config.yaml
model: "CTC audio transcriber"
dataset: "short read English sentences (LibriTTS-R)"
train_examples: 26041
gain_aug_db: 10
noise_aug: 0.01
time_shift_ms: 100
n_mels: 80
hop_length: 160
input: "log_mel"
spec_augment: false
win_length: 400
tokenizer: "char"
vocab_size: 32
arch: "transformer"
norm: "layernorm_no_bias"
norm_position: "pre"
hidden_act: "swiglu"
mlp_ratio: 3
head_dim: 64
fused_qkv: true
bias: "all"
qk_norm: false
parallel_block: false
inner_norm: false
moe: "soft"
num_experts: 16
moe_every: 2
expert_mlp_ratio: 1
slots_per_expert: 2
shared_expert: false
subsampling: 2
layers: 8
width: 128
positions: "sincos"
residual_init: "none"
optimizer: "soap"
beta2: 0.999
learning_rate: 0.004
beta1: 0.95
shampoo_beta: 0.999
eps: 1e-08
precondition_frequency: 32
max_precond_dim: 1024
one_sided: false
adamw_lr_other_params: 0.0013
max_grad_norm: 0.5
max_steps: 12100
batch_size: 256
epochs: 119.0
lr_schedule: "cosine"
final_lr_fraction: 0
warmup_steps: 240
weight_decay: 0.1
adamw_weight_decay_other_params: 0
Rows from block 4, named by matrix and row number. Rows with one number belong to one attention dimension. Each number is 200 + 30 x the weight over its row's rms, rounded and kept within 0 to 999. All counts start at 0. After the name is the row's rms in percent of the matrix's.
# v: attention query, key and value (stacked) (model.blocks.4.attn.qkv.weight, 384x128, the v third), inputs 0-127
# proj: attention output (model.blocks.4.attn.proj.weight, 128x128, transposed), outputs 0-127
v.75,103,158,248,151,161,225,180,219,191,241,236,187,213,194,191,153,219,232,206,239,183,191,261,231,242,169,200,207,214,198,194,218,226,221,241,182,197,256,160,195,197,197,214,214,181,177,222,144,146,249,172,198,177,205,219,220,192,210,229,227,244,165,175,231,230,163,129,190,181,226,224,161,167,235,200,133,183,273,197,181,224,192,241,207,202,191,166,234,239,192,189,215,157,168,198,209,165,172,211,192,202,211,215,172,157,190,213,204,211,244,184,219,170,123,198,204,224,199,212,278,227,192,205,184,238,205,135,222,212
proj.75,100,193,225,275,152,200,227,212,177,178,133,182,216,176,189,199,203,192,151,158,230,160,188,192,174,205,237,193,130,219,186,176,188,219,191,195,251,135,162,221,196,140,244,154,198,192,213,143,187,208,136,206,189,238,188,233,197,219,165,222,219,133,244,243,191,149,244,129,208,179,210,216,223,187,223,231,185,207,225,212,211,147,222,195,264,190,218,204,192,163,247,208,194,183,186,250,248,234,163,216,204,202,177,236,192,171,179,210,179,211,168,204,160,190,178,210,234,199,242,204,177,225,203,213,204,192,216,185,211
v.76,108,207,204,201,249,229,230,159,174,192,171,192,197,185,219,166,193,172,197,203,206,186,207,231,167,219,183,204,188,179,177,186,172,192,188,168,186,187,143,219,216,160,171,202,180,225,203,266,216,167,211,186,280,250,177,259,166,268,198,200,233,179,245,165,251,212,135,245,179,222,174,196,190,172,194,218,178,246,174,195,193,160,249,187,251,186,209,206,200,194,181,235,163,130,178,234,180,131,240,114,207,257,198,183,216,209,211,211,200,206,216,197,189,243,225,184,217,183,164,221,245,176,182,219,153,211,189,217,195
proj.76,106,142,220,207,164,137,226,180,218,216,249,171,204,237,268,175,158,224,187,251,159,209,197,233,216,202,185,212,137,254,233,192,185,203,193,224,212,122,182,168,194,220,227,191,229,162,194,208,165,196,156,184,213,147,230,233,212,228,155,173,146,206,212,185,179,153,244,212,273,217,178,143,171,200,207,192,248,172,206,170,182,214,226,201,210,221,189,173,190,234,227,196,204,168,195,201,205,198,198,255,223,250,214,230,174,198,231,181,168,208,226,134,216,146,209,207,220,193,231,226,238,202,216,185,177,218,178,159,203
v.77,110,197,232,212,208,188,176,196,198,206,211,232,220,164,191,205,216,190,169,246,153,186,182,171,237,220,175,224,209,233,133,172,185,158,237,207,205,200,216,188,166,216,248,239,167,153,193,183,205,211,221,185,189,150,204,178,131,175,188,182,242,268,231,161,243,243,190,188,147,99,179,178,156,184,208,208,211,175,219,214,143,192,175,185,246,145,185,184,169,260,209,176,198,177,224,204,196,197,198,202,240,185,214,154,202,153,244,151,190,182,206,167,227,173,219,144,215,200,180,216,248,182,189,221,215,232,162,228,197
proj.77,115,167,153,237,231,201,196,217,219,223,206,182,126,191,196,181,223,158,187,226,208,139,184,206,188,224,170,148,184,196,159,245,143,156,193,200,229,182,157,207,272,259,221,199,188,242,196,199,194,240,171,167,177,185,188,229,167,204,185,238,206,150,197,147,198,213,231,200,153,251,198,217,192,215,245,150,158,208,176,198,197,189,201,213,230,223,164,228,236,203,230,226,171,224,206,178,162,181,180,205,221,229,229,251,254,165,175,196,194,213,161,230,159,134,226,194,253,212,215,196,215,220,209,200,156,146,230,171,214
v.78,100,220,221,204,193,262,209,222,165,182,212,164,182,209,195,157,222,167,191,187,218,203,239,248,196,147,182,235,203,230,220,205,162,199,215,182,198,228,141,226,246,201,234,163,226,197,186,238,209,171,268,179,190,216,207,203,210,182,245,177,153,204,197,232,211,146,202,189,196,239,202,191,200,195,160,220,217,209,189,173,195,196,212,243,207,151,213,195,204,211,195,220,219,233,209,209,242,195,235,221,117,289,222,195,181,198,237,176,220,224,216,286,175,218,168,194,185,177,209,238,99,158,208,215,159,188,217,223,149
proj.78,107,156,213,198,133,152,181,171,193,216,251,216,207,243,216,194,209,257,217,155,197,191,155,141,213,253,180,183,158,124,159,225,204,191,180,168,222,237,222,160,169,182,197,158,208,184,202,170,192,121,176,239,171,207,201,194,213,199,185,178,232,216,189,179,224,210,190,170,250,224,251,191,236,229,175,207,207,177,221,229,158,190,176,192,130,241,220,192,177,192,245,197,231,213,176,200,189,212,199,221,160,242,245,163,229,203,221,179,205,134,247,222,212,170,190,158,205,213,202,195,201,217,213,222,215,230,207,153,145
v.79,116,192,287,217,201,218,168,243,197,221,158,188,217,185,146,179,176,169,182,193,189,234,178,221,213,196,202,206,185,233,184,196,189,204,220,240,185,127,197,194,215,225,198,149,183,152,194,278,200,220,190,195,173,222,151,176,237,192,185,161,247,140,220,178,205,139,214,231,186,206,197,247,214,238,271,201,201,204,221,216,209,212,269,207,262,208,183,224,191,205,171,205,191,224,187,191,199,191,155,203,198,223,230,163,178,251,242,174,189,202,196,228,223,217,216,188,256,207,206,144,223,182,202,284,223,228,158,180,220
proj.79,122,224,168,237,158,191,186,199,204,201,226,188,189,229,254,175,277,227,171,221,158,202,251,216,260,206,161,209,162,226,200,152,241,138,189,198,197,159,164,218,236,167,182,205,206,181,179,182,174,208,223,183,185,186,190,179,189,274,200,181,227,187,178,228,180,183,227,204,200,177,207,160,222,213,171,173,182,187,195,203,191,160,209,227,176,210,138,233,172,200,178,136,180,168,186,114,190,199,161,219,220,208,231,223,230,185,158,212,147,171,206,135,217,200,223,246,214,225,222,208,131,241,185,190,217,234,207,239,166
v.80,103,223,228,196,258,157,214,181,184,227,234,193,176,229,217,218,127,171,259,199,182,217,174,220,222,138,229,218,224,213,200,216,169,197,232,220,169,179,233,244,208,157,218,175,210,205,219,179,193,202,241,176,166,191,243,257,235,182,226,197,160,173,236,209,181,193,197,195,209,200,204,192,188,189,187,179,179,182,196,227,158,200,211,196,195,170,179,226,260,225,218,173,211,264,191,191,203,210,234,227,194,205,119,207,190,194,218,210,244,211,129,271,173,154,164,226,216,212,193,254,182,235,265,244,188,157,170,235,257
proj.80,115,224,254,199,187,208,223,170,187,221,191,226,185,231,201,147,265,142,267,168,201,185,219,166,185,225,192,253,170,162,204,209,235,230,194,170,196,226,188,196,121,191,157,115,141,243,214,197,204,251,173,167,195,202,170,214,194,247,223,191,250,214,182,239,203,195,237,220,190,198,220,199,208,201,210,172,188,146,186,173,209,231,183,177,213,242,212,150,202,209,201,187,212,220,256,193,202,205,192,227,234,221,192,181,203,191,276,212,241,191,208,193,234,221,137,156,219,185,241,184,186,194,246,224,219,227,217,146,182
v.81,098,209,212,198,185,187,208,254,209,282,216,231,186,217,242,151,199,170,179,174,174,182,209,157,154,176,204,246,222,164,182,242,216,180,170,211,184,194,168,264,183,200,223,255,225,251,136,180,241,208,153,183,219,243,185,261,192,174,212,216,162,230,181,215,246,207,206,213,189,236,244,176,167,183,170,166,226,197,198,182,196,163,186,245,204,175,167,194,219,216,189,248,211,178,209,180,210,240,261,182,173,243,212,183,202,168,216,217,172,194,188,198,163,219,163,171,188,152,167,170,188,170,178,153,147,248,202,259,193
proj.81,102,198,183,132,161,224,237,166,171,187,234,155,198,220,172,157,154,142,230,230,229,126,147,205,163,226,223,154,209,238,188,243,165,204,240,198,220,239,226,261,191,241,166,191,215,254,280,206,187,184,154,188,160,191,205,196,241,170,176,201,214,248,237,177,228,167,241,203,199,192,223,223,221,223,209,213,193,142,218,226,189,224,210,199,222,174,259,168,226,210,213,189,205,216,207,200,190,219,154,218,152,237,218,179,189,194,219,249,155,157,221,183,173,215,195,183,213,232,214,212,231,241,203,179,216,196,188,173,191
v.82,115,153,172,178,184,268,212,211,233,224,187,214,163,247,166,177,182,211,194,216,228,184,190,259,222,179,230,185,195,214,195,187,226,164,247,232,242,250,239,186,212,235,207,144,142,207,179,196,192,232,234,165,230,209,194,180,181,204,190,171,192,228,245,190,164,180,216,287,227,249,151,173,195,237,243,168,216,141,214,134,223,169,207,178,206,215,147,198,180,215,204,148,198,186,260,173,191,193,251,206,198,232,172,199,203,165,209,207,197,239,198,184,229,153,191,242,230,256,202,204,191,199,161,180,219,196,180,172,164
proj.82,110,204,186,249,188,150,206,254,185,202,177,138,182,213,207,216,195,217,201,222,176,231,174,196,227,186,195,211,171,157,136,202,228,193,236,203,230,183,246,200,213,249,150,176,194,179,190,178,192,166,185,166,217,257,240,201,124,171,174,270,214,190,185,198,169,259,246,227,139,235,223,201,195,201,122,234,165,197,229,204,178,182,220,214,251,220,204,150,183,166,179,213,229,212,122,196,257,198,194,168,224,178,215,179,227,177,181,190,197,195,163,193,212,193,222,194,242,177,272,219,181,208,213,184,177,198,211,200,219
v.83,101,126,194,207,183,158,190,237,219,171,193,212,147,190,195,183,195,208,244,186,190,167,231,200,240,149,170,208,236,230,178,180,225,149,238,222,209,174,182,195,205,199,228,260,151,210,217,162,138,214,226,172,185,281,174,241,118,196,206,184,173,212,192,199,236,177,180,220,182,225,144,236,151,240,208,204,198,199,195,208,162,203,169,205,238,179,183,230,243,228,211,189,180,216,210,207,185,249,202,218,203,181,166,209,132,225,211,222,187,215,180,219,202,178,230,215,235,186,228,241,205,261,253,135,170,231,219,188,194
proj.83,095,191,219,204,193,220,273,186,164,208,176,195,198,154,281,208,198,153,206,192,222,217,204,110,170,194,184,211,171,194,203,219,189,191,213,257,142,197,191,190,206,228,219,208,186,253,269,210,241,196,229,162,225,168,207,186,139,220,168,252,190,164,218,166,229,204,244,183,150,223,205,238,165,184,138,210,177,196,211,199,235,201,178,164,149,210,221,176,176,199,223,201,221,234,179,210,251,167,158,232,239,178,179,186,211,215,212,209,230,206,180,236,179,165,144,233,215,207,241,159,219,252,206,227,199,164,206,231,199
v.84,106,178,270,198,188,212,209,204,216,177,219,215,229,170,248,247,185,196,224,239,170,193,215,229,191,175,204,171,202,156,161,192,188,208,141,216,207,186,202,187,179,216,244,223,240,175,191,228,256,155,247,278,154,125,177,183,190,178,175,187,198,225,215,209,211,182,243,204,213,236,231,144,164,191,189,170,200,176,231,212,200,170,149,231,189,203,164,162,172,190,231,231,216,209,187,230,206,212,221,219,206,199,215,201,185,148,207,203,216,219,149,221,200,257,175,194,231,138,178,195,248,221,174,169,281,233,137,176,207
proj.84,111,201,239,229,155,175,201,217,158,202,236,174,190,175,181,201,176,181,146,200,227,89,166,238,204,184,220,203,190,126,219,238,166,162,187,219,208,191,196,211,211,191,162,176,182,205,166,203,196,166,206,222,214,154,203,208,238,207,175,195,177,216,182,231,182,180,215,228,159,172,201,268,194,202,195,184,191,212,205,209,200,221,186,208,194,204,217,213,203,256,168,227,203,183,286,153,152,264,211,170,184,221,178,182,258,185,207,213,170,178,198,204,237,189,203,201,184,251,161,235,195,236,148,216,222,161,152,278,173
v.85,096,226,220,167,224,214,228,202,247,194,187,173,173,213,253,170,218,211,185,158,202,256,212,235,172,198,234,213,221,187,214,182,203,198,200,225,181,162,217,202,230,214,192,214,198,236,208,213,125,204,201,190,200,300,196,194,116,182,222,188,205,137,180,211,164,165,204,236,175,165,229,228,200,242,267,211,216,199,188,183,178,176,219,238,185,225,202,207,217,220,203,200,206,163,225,202,154,266,206,227,165,227,183,225,222,201,160,169,177,213,151,223,152,200,242,222,204,214,159,212,200,187,223,127,155,201,279,205,234
proj.85,095,264,173,174,167,217,170,199,153,144,210,207,233,195,238,215,166,226,220,219,208,229,248,163,186,199,231,224,205,213,226,151,216,189,260,223,186,142,199,229,158,204,189,282,227,244,198,211,271,174,213,167,228,186,248,208,172,178,200,234,146,177,238,187,290,155,222,193,218,221,217,173,178,152,190,205,177,190,237,236,172,206,184,180,189,198,221,192,211,258,191,265,181,161,163,189,218,169,215,183,183,232,200,189,199,207,226,180,212,172,215,180,180,191,211,157,185,237,173,183,169,193,146,212,212,201,207,158,210
v.86,110,257,195,214,236,235,245,206,195,232,240,205,191,208,214,182,190,148,189,251,211,195,199,197,184,188,169,177,241,193,231,215,222,152,153,188,231,219,171,184,206,239,265,199,179,181,166,190,237,114,177,180,208,176,247,241,257,204,171,199,191,262,225,192,173,183,244,240,255,203,183,148,166,183,208,169,205,189,160,218,222,225,192,171,211,183,198,192,197,160,217,165,218,229,217,253,238,158,223,214,206,244,184,167,211,220,189,229,230,202,203,154,259,172,144,211,186,217,204,185,208,190,173,221,243,164,166,229,139
proj.86,114,124,200,208,213,200,189,244,189,213,227,199,184,200,137,206,169,211,201,181,167,188,184,203,189,240,171,184,150,202,148,220,179,249,191,163,197,231,137,167,175,196,136,131,223,164,222,150,167,180,191,221,224,207,209,170,189,191,202,205,191,203,198,223,175,263,233,206,177,214,236,240,221,258,245,206,176,232,193,186,183,175,228,254,217,244,185,143,167,160,174,223,217,264,186,220,219,198,196,206,201,227,215,184,194,177,157,229,245,159,203,168,157,255,218,163,191,200,211,230,183,211,216,172,140,161,188,199,237
v.87,108,229,162,165,140,187,175,262,217,182,242,143,200,217,218,177,282,202,186,198,171,226,199,204,153,197,170,258,188,232,198,193,164,210,228,220,194,158,242,194,234,194,210,198,202,137,231,230,226,150,186,186,219,177,212,173,185,168,203,230,178,216,199,273,198,158,204,182,213,184,208,167,212,236,209,207,182,241,142,203,211,208,219,192,204,187,246,224,163,180,215,189,261,167,219,228,291,228,120,199,161,194,224,220,174,214,210,150,175,218,202,188,203,197,189,169,189,179,231,187,193,161,214,237,174,180,216,237,205
proj.87,105,209,156,188,239,157,225,164,198,192,199,223,184,210,166,201,239,203,208,152,227,237,189,166,227,254,197,183,214,231,203,159,205,181,188,233,163,228,206,174,159,169,143,227,209,237,182,177,211,197,242,246,184,175,200,231,245,146,197,168,208,150,170,207,262,176,168,196,223,217,243,236,225,207,217,175,187,201,253,272,180,204,159,209,186,240,176,252,163,170,237,218,228,189,165,241,173,210,194,179,200,277,207,211,210,173,191,181,227,173,239,206,144,223,253,179,259,193,200,167,233,192,182,177,224,208,250,192,185
v.88,118,180,220,166,196,209,174,283,245,174,217,206,218,182,202,237,178,224,208,267,187,224,197,217,229,275,198,147,207,156,177,202,202,175,176,176,200,194,203,198,197,202,226,244,197,161,188,157,231,219,217,222,202,147,240,223,198,187,223,214,194,231,193,182,177,124,196,176,243,177,214,210,204,213,188,167,200,228,241,200,230,215,198,200,200,180,201,219,164,174,223,162,162,202,220,195,163,180,180,149,169,219,220,164,242,180,192,178,217,199,167,229,174,161,170,186,270,202,226,179,163,254,285,147,276,164,195,202,211
proj.88,127,221,237,242,189,181,165,175,223,165,149,248,166,151,156,198,209,219,214,190,187,212,191,246,173,182,213,185,204,194,184,199,206,262,233,213,220,161,227,203,189,231,195,168,214,259,241,186,187,185,162,220,249,216,154,203,178,221,177,177,250,138,254,221,209,225,171,169,187,184,236,255,192,225,180,211,194,253,228,228,190,204,179,229,196,207,263,198,158,202,170,263,177,276,244,154,174,243,185,179,216,211,167,217,210,190,197,177,200,161,193,155,193,183,209,202,210,180,193,211,157,247,192,248,250,162,185,197,242
v.89,119,205,202,272,226,233,189,204,187,223,254,193,205,249,162,195,175,196,177,193,166,212,204,174,216,155,136,199,212,164,173,191,168,195,204,250,210,186,221,159,179,194,196,165,158,191,222,184,169,195,230,181,186,211,207,201,146,191,167,176,229,221,272,212,147,222,189,259,229,199,216,231,223,261,216,217,205,209,145,160,213,135,206,217,188,211,163,164,214,157,200,211,213,185,219,242,203,213,154,172,263,185,243,178,159,217,216,192,143,230,147,193,169,171,184,219,231,207,236,183,207,230,190,178,193,250,125,212,191
proj.89,120,186,132,210,194,215,255,197,185,249,189,160,155,174,156,214,243,181,147,198,198,204,149,216,214,226,201,237,151,220,244,199,224,184,205,197,168,138,245,232,168,193,162,211,164,197,191,189,215,192,211,213,239,160,272,199,152,160,210,179,153,196,167,178,211,178,268,207,187,221,220,266,190,150,164,220,203,164,251,154,227,224,222,215,182,252,177,208,174,160,201,202,202,191,216,191,204,211,213,224,208,168,197,196,219,180,158,197,209,246,185,190,201,217,268,225,241,235,200,181,172,220,183,186,216,202,261,237,224
v.90,114,177,216,195,152,170,174,246,183,191,192,172,166,207,169,145,191,204,187,192,140,224,165,187,198,219,186,263,149,194,156,184,173,211,210,241,197,260,286,170,284,223,158,170,193,200,272,247,225,181,190,222,201,208,194,171,204,180,187,184,189,192,147,225,182,195,234,206,181,223,172,246,203,261,171,186,203,248,218,218,198,208,241,222,199,201,174,212,211,213,194,194,222,196,242,175,212,258,231,163,248,188,221,232,219,156,155,183,168,196,190,156,195,192,231,175,207,209,212,208,240,232,229,212,133,208,211,208,225
proj.90,114,262,186,163,252,148,202,143,210,177,238,203,224,194,257,187,222,149,227,220,238,206,197,183,221,194,204,198,218,176,199,176,224,149,224,211,213,195,144,202,157,207,176,235,222,196,161,226,157,217,179,157,181,243,205,217,193,162,172,187,219,208,209,196,260,199,198,213,283,204,206,232,205,237,151,181,225,208,180,256,148,227,181,208,172,193,150,183,226,198,221,217,217,157,182,220,196,134,226,161,199,167,204,228,201,204,159,202,143,261,243,206,179,182,214,245,246,201,212,218,168,174,198,213,252,233,206,218,229
v.91,097,173,178,234,186,161,219,167,183,191,245,152,199,202,193,173,161,171,170,181,207,232,160,160,237,186,183,171,237,236,165,177,164,176,180,229,197,203,179,265,156,183,236,234,196,178,223,131,172,154,218,195,199,219,151,207,203,242,200,193,178,249,212,254,207,212,272,216,199,154,199,217,228,157,154,210,184,149,159,202,230,162,205,219,155,193,194,211,131,173,189,249,154,167,214,216,225,220,172,204,234,191,189,188,183,214,200,210,139,131,200,234,186,176,215,209,213,208,221,197,189,154,156,176,173,194,169,208,233
proj.91,105,142,168,197,175,249,213,196,214,224,214,242,185,216,185,196,205,113,213,194,178,217,191,196,177,208,209,197,206,235,185,201,199,175,227,218,203,189,198,235,172,188,160,217,200,184,249,251,171,230,204,148,251,167,179,167,181,172,146,198,182,231,151,196,204,204,209,121,182,179,223,231,221,245,266,204,187,205,247,221,271,249,207,219,185,207,235,243,234,200,208,204,188,177,208,194,185,187,200,297,205,156,157,160,214,179,205,235,216,232,193,220,195,185,238,173,155,191,142,189,188,175,218,217,189,220,269,189,197
v.92,115,255,179,238,196,200,178,220,215,190,180,185,214,196,194,215,248,156,200,245,147,163,192,192,248,163,149,244,230,171,195,169,183,149,185,229,245,177,239,193,198,173,264,195,210,262,186,216,212,212,165,178,141,219,144,208,198,157,193,146,219,200,214,208,197,221,243,167,183,205,189,195,168,214,137,170,230,185,172,169,182,252,228,161,199,207,220,222,238,182,152,238,223,210,235,201,185,188,206,232,176,213,182,187,180,150,194,186,182,241,177,145,204,179,205,236,194,158,235,142,202,157,247,187,222,255,219,190,216
proj.92,117,195,187,190,195,202,193,215,182,237,228,166,174,163,176,180,218,198,163,229,201,145,223,218,148,189,189,193,170,230,220,190,235,180,187,214,202,228,172,221,192,201,114,168,182,180,207,199,254,165,239,218,153,191,210,209,213,200,150,233,157,239,188,166,215,268,186,213,202,164,212,197,212,236,165,157,169,182,221,208,195,171,164,215,177,185,199,151,242,172,206,212,209,227,211,188,249,205,181,189,232,210,197,251,246,216,262,222,223,210,232,179,221,202,232,155,151,239,230,208,150,199,163,217,224,118,214,228,113
v.93,111,162,181,212,164,226,170,188,202,158,272,190,233,169,192,147,255,196,110,203,188,203,155,213,223,213,261,163,156,171,142,243,195,232,223,204,222,223,199,210,186,241,195,185,250,160,219,205,222,226,168,218,241,226,183,182,213,191,212,196,210,204,155,225,215,230,287,230,182,225,169,182,236,168,142,215,216,199,194,217,224,207,184,236,195,238,214,188,198,234,197,194,162,185,241,204,248,202,239,181,245,240,209,199,206,183,210,203,154,234,225,211,183,243,181,171,186,188,155,225,208,179,148,215,156,179,182,227,173
proj.93,114,241,202,206,184,197,150,190,176,193,230,231,209,258,245,168,152,188,204,187,246,191,191,200,211,200,235,154,226,239,180,242,201,155,193,226,275,214,197,182,260,224,182,209,226,162,148,243,149,189,186,176,209,201,179,201,241,106,216,233,180,242,186,178,196,178,222,177,208,191,228,171,202,234,176,163,271,205,197,199,224,200,204,225,170,192,244,209,234,184,214,231,179,222,168,182,181,222,263,230,130,169,195,213,245,171,159,183,177,213,223,184,152,168,237,161,208,200,246,201,227,220,209,178,220,190,224,186,197
v.94,117,177,174,191,148,255,187,236,187,140,183,262,245,214,146,168,173,201,208,254,170,169,198,211,256,186,189,176,210,150,200,194,191,187,214,211,223,195,178,208,200,201,182,189,219,225,223,228,220,187,227,231,231,233,253,185,223,269,174,233,229,201,207,198,250,163,127,152,212,216,161,155,226,217,148,169,241,206,250,234,224,177,225,201,243,188,197,223,202,177,234,223,178,197,153,185,260,191,211,244,185,225,197,196,164,194,214,214,160,190,223,207,256,255,182,166,235,201,215,197,168,207,184,167,189,204,187,160,238
proj.94,121,178,250,228,170,163,266,156,199,250,189,222,251,210,229,205,178,268,189,173,268,193,173,205,244,216,174,194,142,181,216,225,208,176,153,264,219,196,233,186,212,191,217,180,216,217,202,217,177,185,205,174,203,190,205,183,207,193,161,207,212,237,181,195,183,240,127,153,169,181,195,235,208,214,173,191,221,221,237,205,216,176,208,149,179,202,197,171,187,220,247,146,185,202,209,151,160,247,154,218,186,170,178,222,199,230,246,192,160,219,187,174,170,171,252,251,161,177,204,233,234,277,198,180,197,232,199,200,188
v.95,109,230,230,205,228,199,200,176,203,143,249,218,209,173,198,197,176,193,183,204,202,255,205,217,189,200,203,203,237,134,194,186,243,167,204,200,217,212,239,148,196,209,177,232,189,185,209,216,164,154,202,207,215,179,181,253,165,168,236,229,214,178,172,187,228,231,146,227,160,192,272,193,199,203,153,204,195,274,203,200,161,258,214,265,188,189,211,182,186,196,256,234,214,119,146,239,167,204,210,158,231,189,173,206,231,201,262,183,183,207,217,255,217,230,227,222,218,224,192,171,165,237,196,172,172,238,221,242,211
proj.95,113,250,177,176,192,192,224,150,164,235,196,218,197,168,203,238,130,214,226,179,192,198,220,261,183,169,199,157,195,253,271,196,195,191,188,218,242,149,218,221,165,220,204,187,185,231,187,252,209,210,155,150,207,150,217,193,228,221,224,178,188,185,193,200,242,170,190,205,254,187,159,258,197,167,219,193,202,214,157,195,214,175,201,188,142,231,207,161,215,252,203,229,168,177,212,219,163,224,221,238,212,196,270,207,194,161,158,171,214,206,199,170,214,158,154,158,207,245,151,163,156,240,222,222,177,209,203,159,200
v.96,127,183,215,144,218,201,187,177,145,219,232,224,171,226,146,227,213,186,227,238,204,183,226,175,197,195,191,214,174,233,194,182,208,194,191,201,200,228,162,209,198,199,213,227,246,223,222,231,198,208,267,181,222,162,150,173,183,163,166,182,201,214,252,294,208,185,204,136,207,205,219,211,144,193,130,232,167,206,223,140,230,172,246,200,165,181,212,194,141,224,170,229,256,209,169,159,195,187,144,169,217,168,173,198,270,220,190,224,229,190,207,177,184,170,221,219,222,188,242,175,163,222,203,221,224,219,167,179,231
proj.96,132,203,205,196,248,193,199,191,231,189,198,222,208,160,151,181,202,164,161,179,185,196,137,284,194,139,207,189,210,147,244,140,237,206,194,167,191,219,232,208,234,202,237,200,175,205,178,187,129,185,186,218,223,166,204,228,217,187,160,151,215,207,186,185,245,233,147,172,170,210,185,248,205,226,160,225,176,224,179,227,174,248,205,152,191,227,210,262,210,178,244,161,203,160,180,215,220,200,177,229,260,173,227,218,210,259,243,241,205,161,159,216,238,185,185,206,167,177,161,188,195,151,193,230,197,208,200,209,186
v.97,119,224,143,226,187,284,183,121,200,170,239,219,229,160,167,170,182,184,205,208,224,187,247,170,230,205,185,201,205,174,228,158,181,159,245,198,199,209,198,206,218,205,204,160,252,148,212,249,196,202,211,158,181,245,190,243,186,241,149,184,236,181,219,215,199,173,167,182,236,210,198,206,232,195,193,203,202,184,196,213,234,255,193,190,192,218,184,224,174,202,187,181,208,235,219,205,239,233,143,168,208,215,188,203,185,230,192,165,196,224,233,247,231,190,134,212,162,282,220,195,112,166,187,179,191,209,155,188,212
proj.97,118,185,189,212,220,220,231,195,205,249,207,265,215,221,200,214,212,231,200,133,210,194,170,213,211,220,144,196,192,227,177,225,328,204,175,177,163,215,207,154,161,190,188,182,208,193,189,190,240,179,156,232,223,210,247,176,194,173,223,177,216,207,208,215,187,243,164,151,193,195,196,171,238,147,193,187,190,234,183,179,213,133,220,169,184,200,220,194,131,147,165,231,192,173,165,191,205,173,215,238,209,150,270,175,204,237,203,176,224,175,254,167,223,198,252,240,195,202,169,181,223,218,217,201,215,201,210,163,199
v.98,111,244,242,162,177,163,221,181,251,217,162,162,236,175,174,189,215,211,182,164,159,233,168,211,172,191,202,178,229,222,180,245,208,202,199,241,248,195,194,268,170,165,193,143,175,184,209,188,199,169,216,223,205,207,180,213,161,158,113,239,240,160,226,156,193,197,132,190,235,234,257,193,168,174,206,196,191,193,217,189,180,240,190,195,217,209,185,211,177,191,251,182,244,133,173,206,203,242,178,196,199,210,216,182,234,205,188,177,205,207,188,207,193,185,189,177,170,267,149,166,179,235,168,260,187,226,164,220,240
proj.98,116,221,221,210,210,237,248,137,186,188,172,222,236,201,213,178,185,182,199,122,212,161,235,219,208,183,197,195,173,164,238,204,252,200,203,230,172,163,243,238,176,211,207,155,183,186,225,194,213,232,195,205,171,227,252,122,223,169,260,178,185,163,176,226,224,137,172,203,187,187,204,201,236,170,176,172,123,198,184,175,176,191,196,187,245,199,193,223,187,257,154,225,181,190,196,149,164,196,159,204,225,242,262,174,235,153,163,221,201,223,167,201,179,240,208,202,231,149,197,233,205,163,237,209,223,218,191,185,197
v.99,103,193,192,173,193,192,174,209,161,176,205,205,192,162,225,219,161,236,190,182,227,156,223,215,195,219,252,211,175,136,220,198,225,229,199,203,130,192,226,234,188,145,176,255,196,190,160,166,132,210,205,200,215,221,198,232,216,182,221,163,171,213,222,181,245,229,223,199,224,201,193,226,251,173,206,194,209,155,239,156,167,189,182,193,202,199,242,175,274,203,137,191,183,211,154,241,201,197,203,251,193,172,204,203,161,274,121,257,203,216,176,186,228,210,224,245,193,183,195,187,206,190,259,180,199,168,164,211,152
proj.99,112,199,231,201,218,211,183,223,217,221,209,232,211,190,247,184,191,257,199,198,190,207,262,170,163,171,186,166,257,253,189,167,166,207,223,195,216,232,215,195,223,229,212,215,211,218,235,187,216,202,224,224,241,179,202,276,176,204,185,201,176,258,205,185,156,186,206,196,206,173,190,182,157,197,214,185,238,175,136,213,226,156,208,163,181,177,190,217,243,174,189,183,186,163,223,193,207,249,219,173,193,182,172,153,127,192,235,198,271,177,207,195,276,215,130,218,180,248,276,245,225,193,177,187,215,228,209,163,232
v.100,107,188,206,147,189,220,187,224,177,258,233,230,149,217,123,165,154,224,160,166,175,210,185,235,191,210,187,218,143,200,232,240,221,202,222,195,206,155,272,165,200,193,179,197,197,215,178,221,199,172,229,174,235,186,214,216,213,209,199,186,231,176,173,185,174,207,203,217,220,173,213,206,203,163,205,145,246,172,180,133,197,169,234,200,233,244,210,153,253,180,209,183,211,166,171,211,192,184,260,192,165,208,217,223,231,236,149,247,278,181,153,183,180,203,198,154,180,230,173,210,243,228,224,190,205,192,236,173,150
proj.100,115,169,245,220,185,135,207,205,173,205,168,179,180,242,238,253,225,204,220,230,185,203,240,237,199,151,184,230,195,215,250,159,168,236,217,190,220,217,190,197,200,269,230,184,188,218,130,200,199,228,151,199,199,230,237,188,224,191,200,203,153,244,198,147,237,210,225,235,226,206,199,250,173,224,172,242,183,175,180,216,153,176,203,183,221,201,205,235,195,156,178,200,213,217,192,223,193,163,209,155,212,204,161,193,145,200,149,195,170,181,144,145,221,267,194,188,237,152,199,209,165,177,144,162,205,238,221,180,240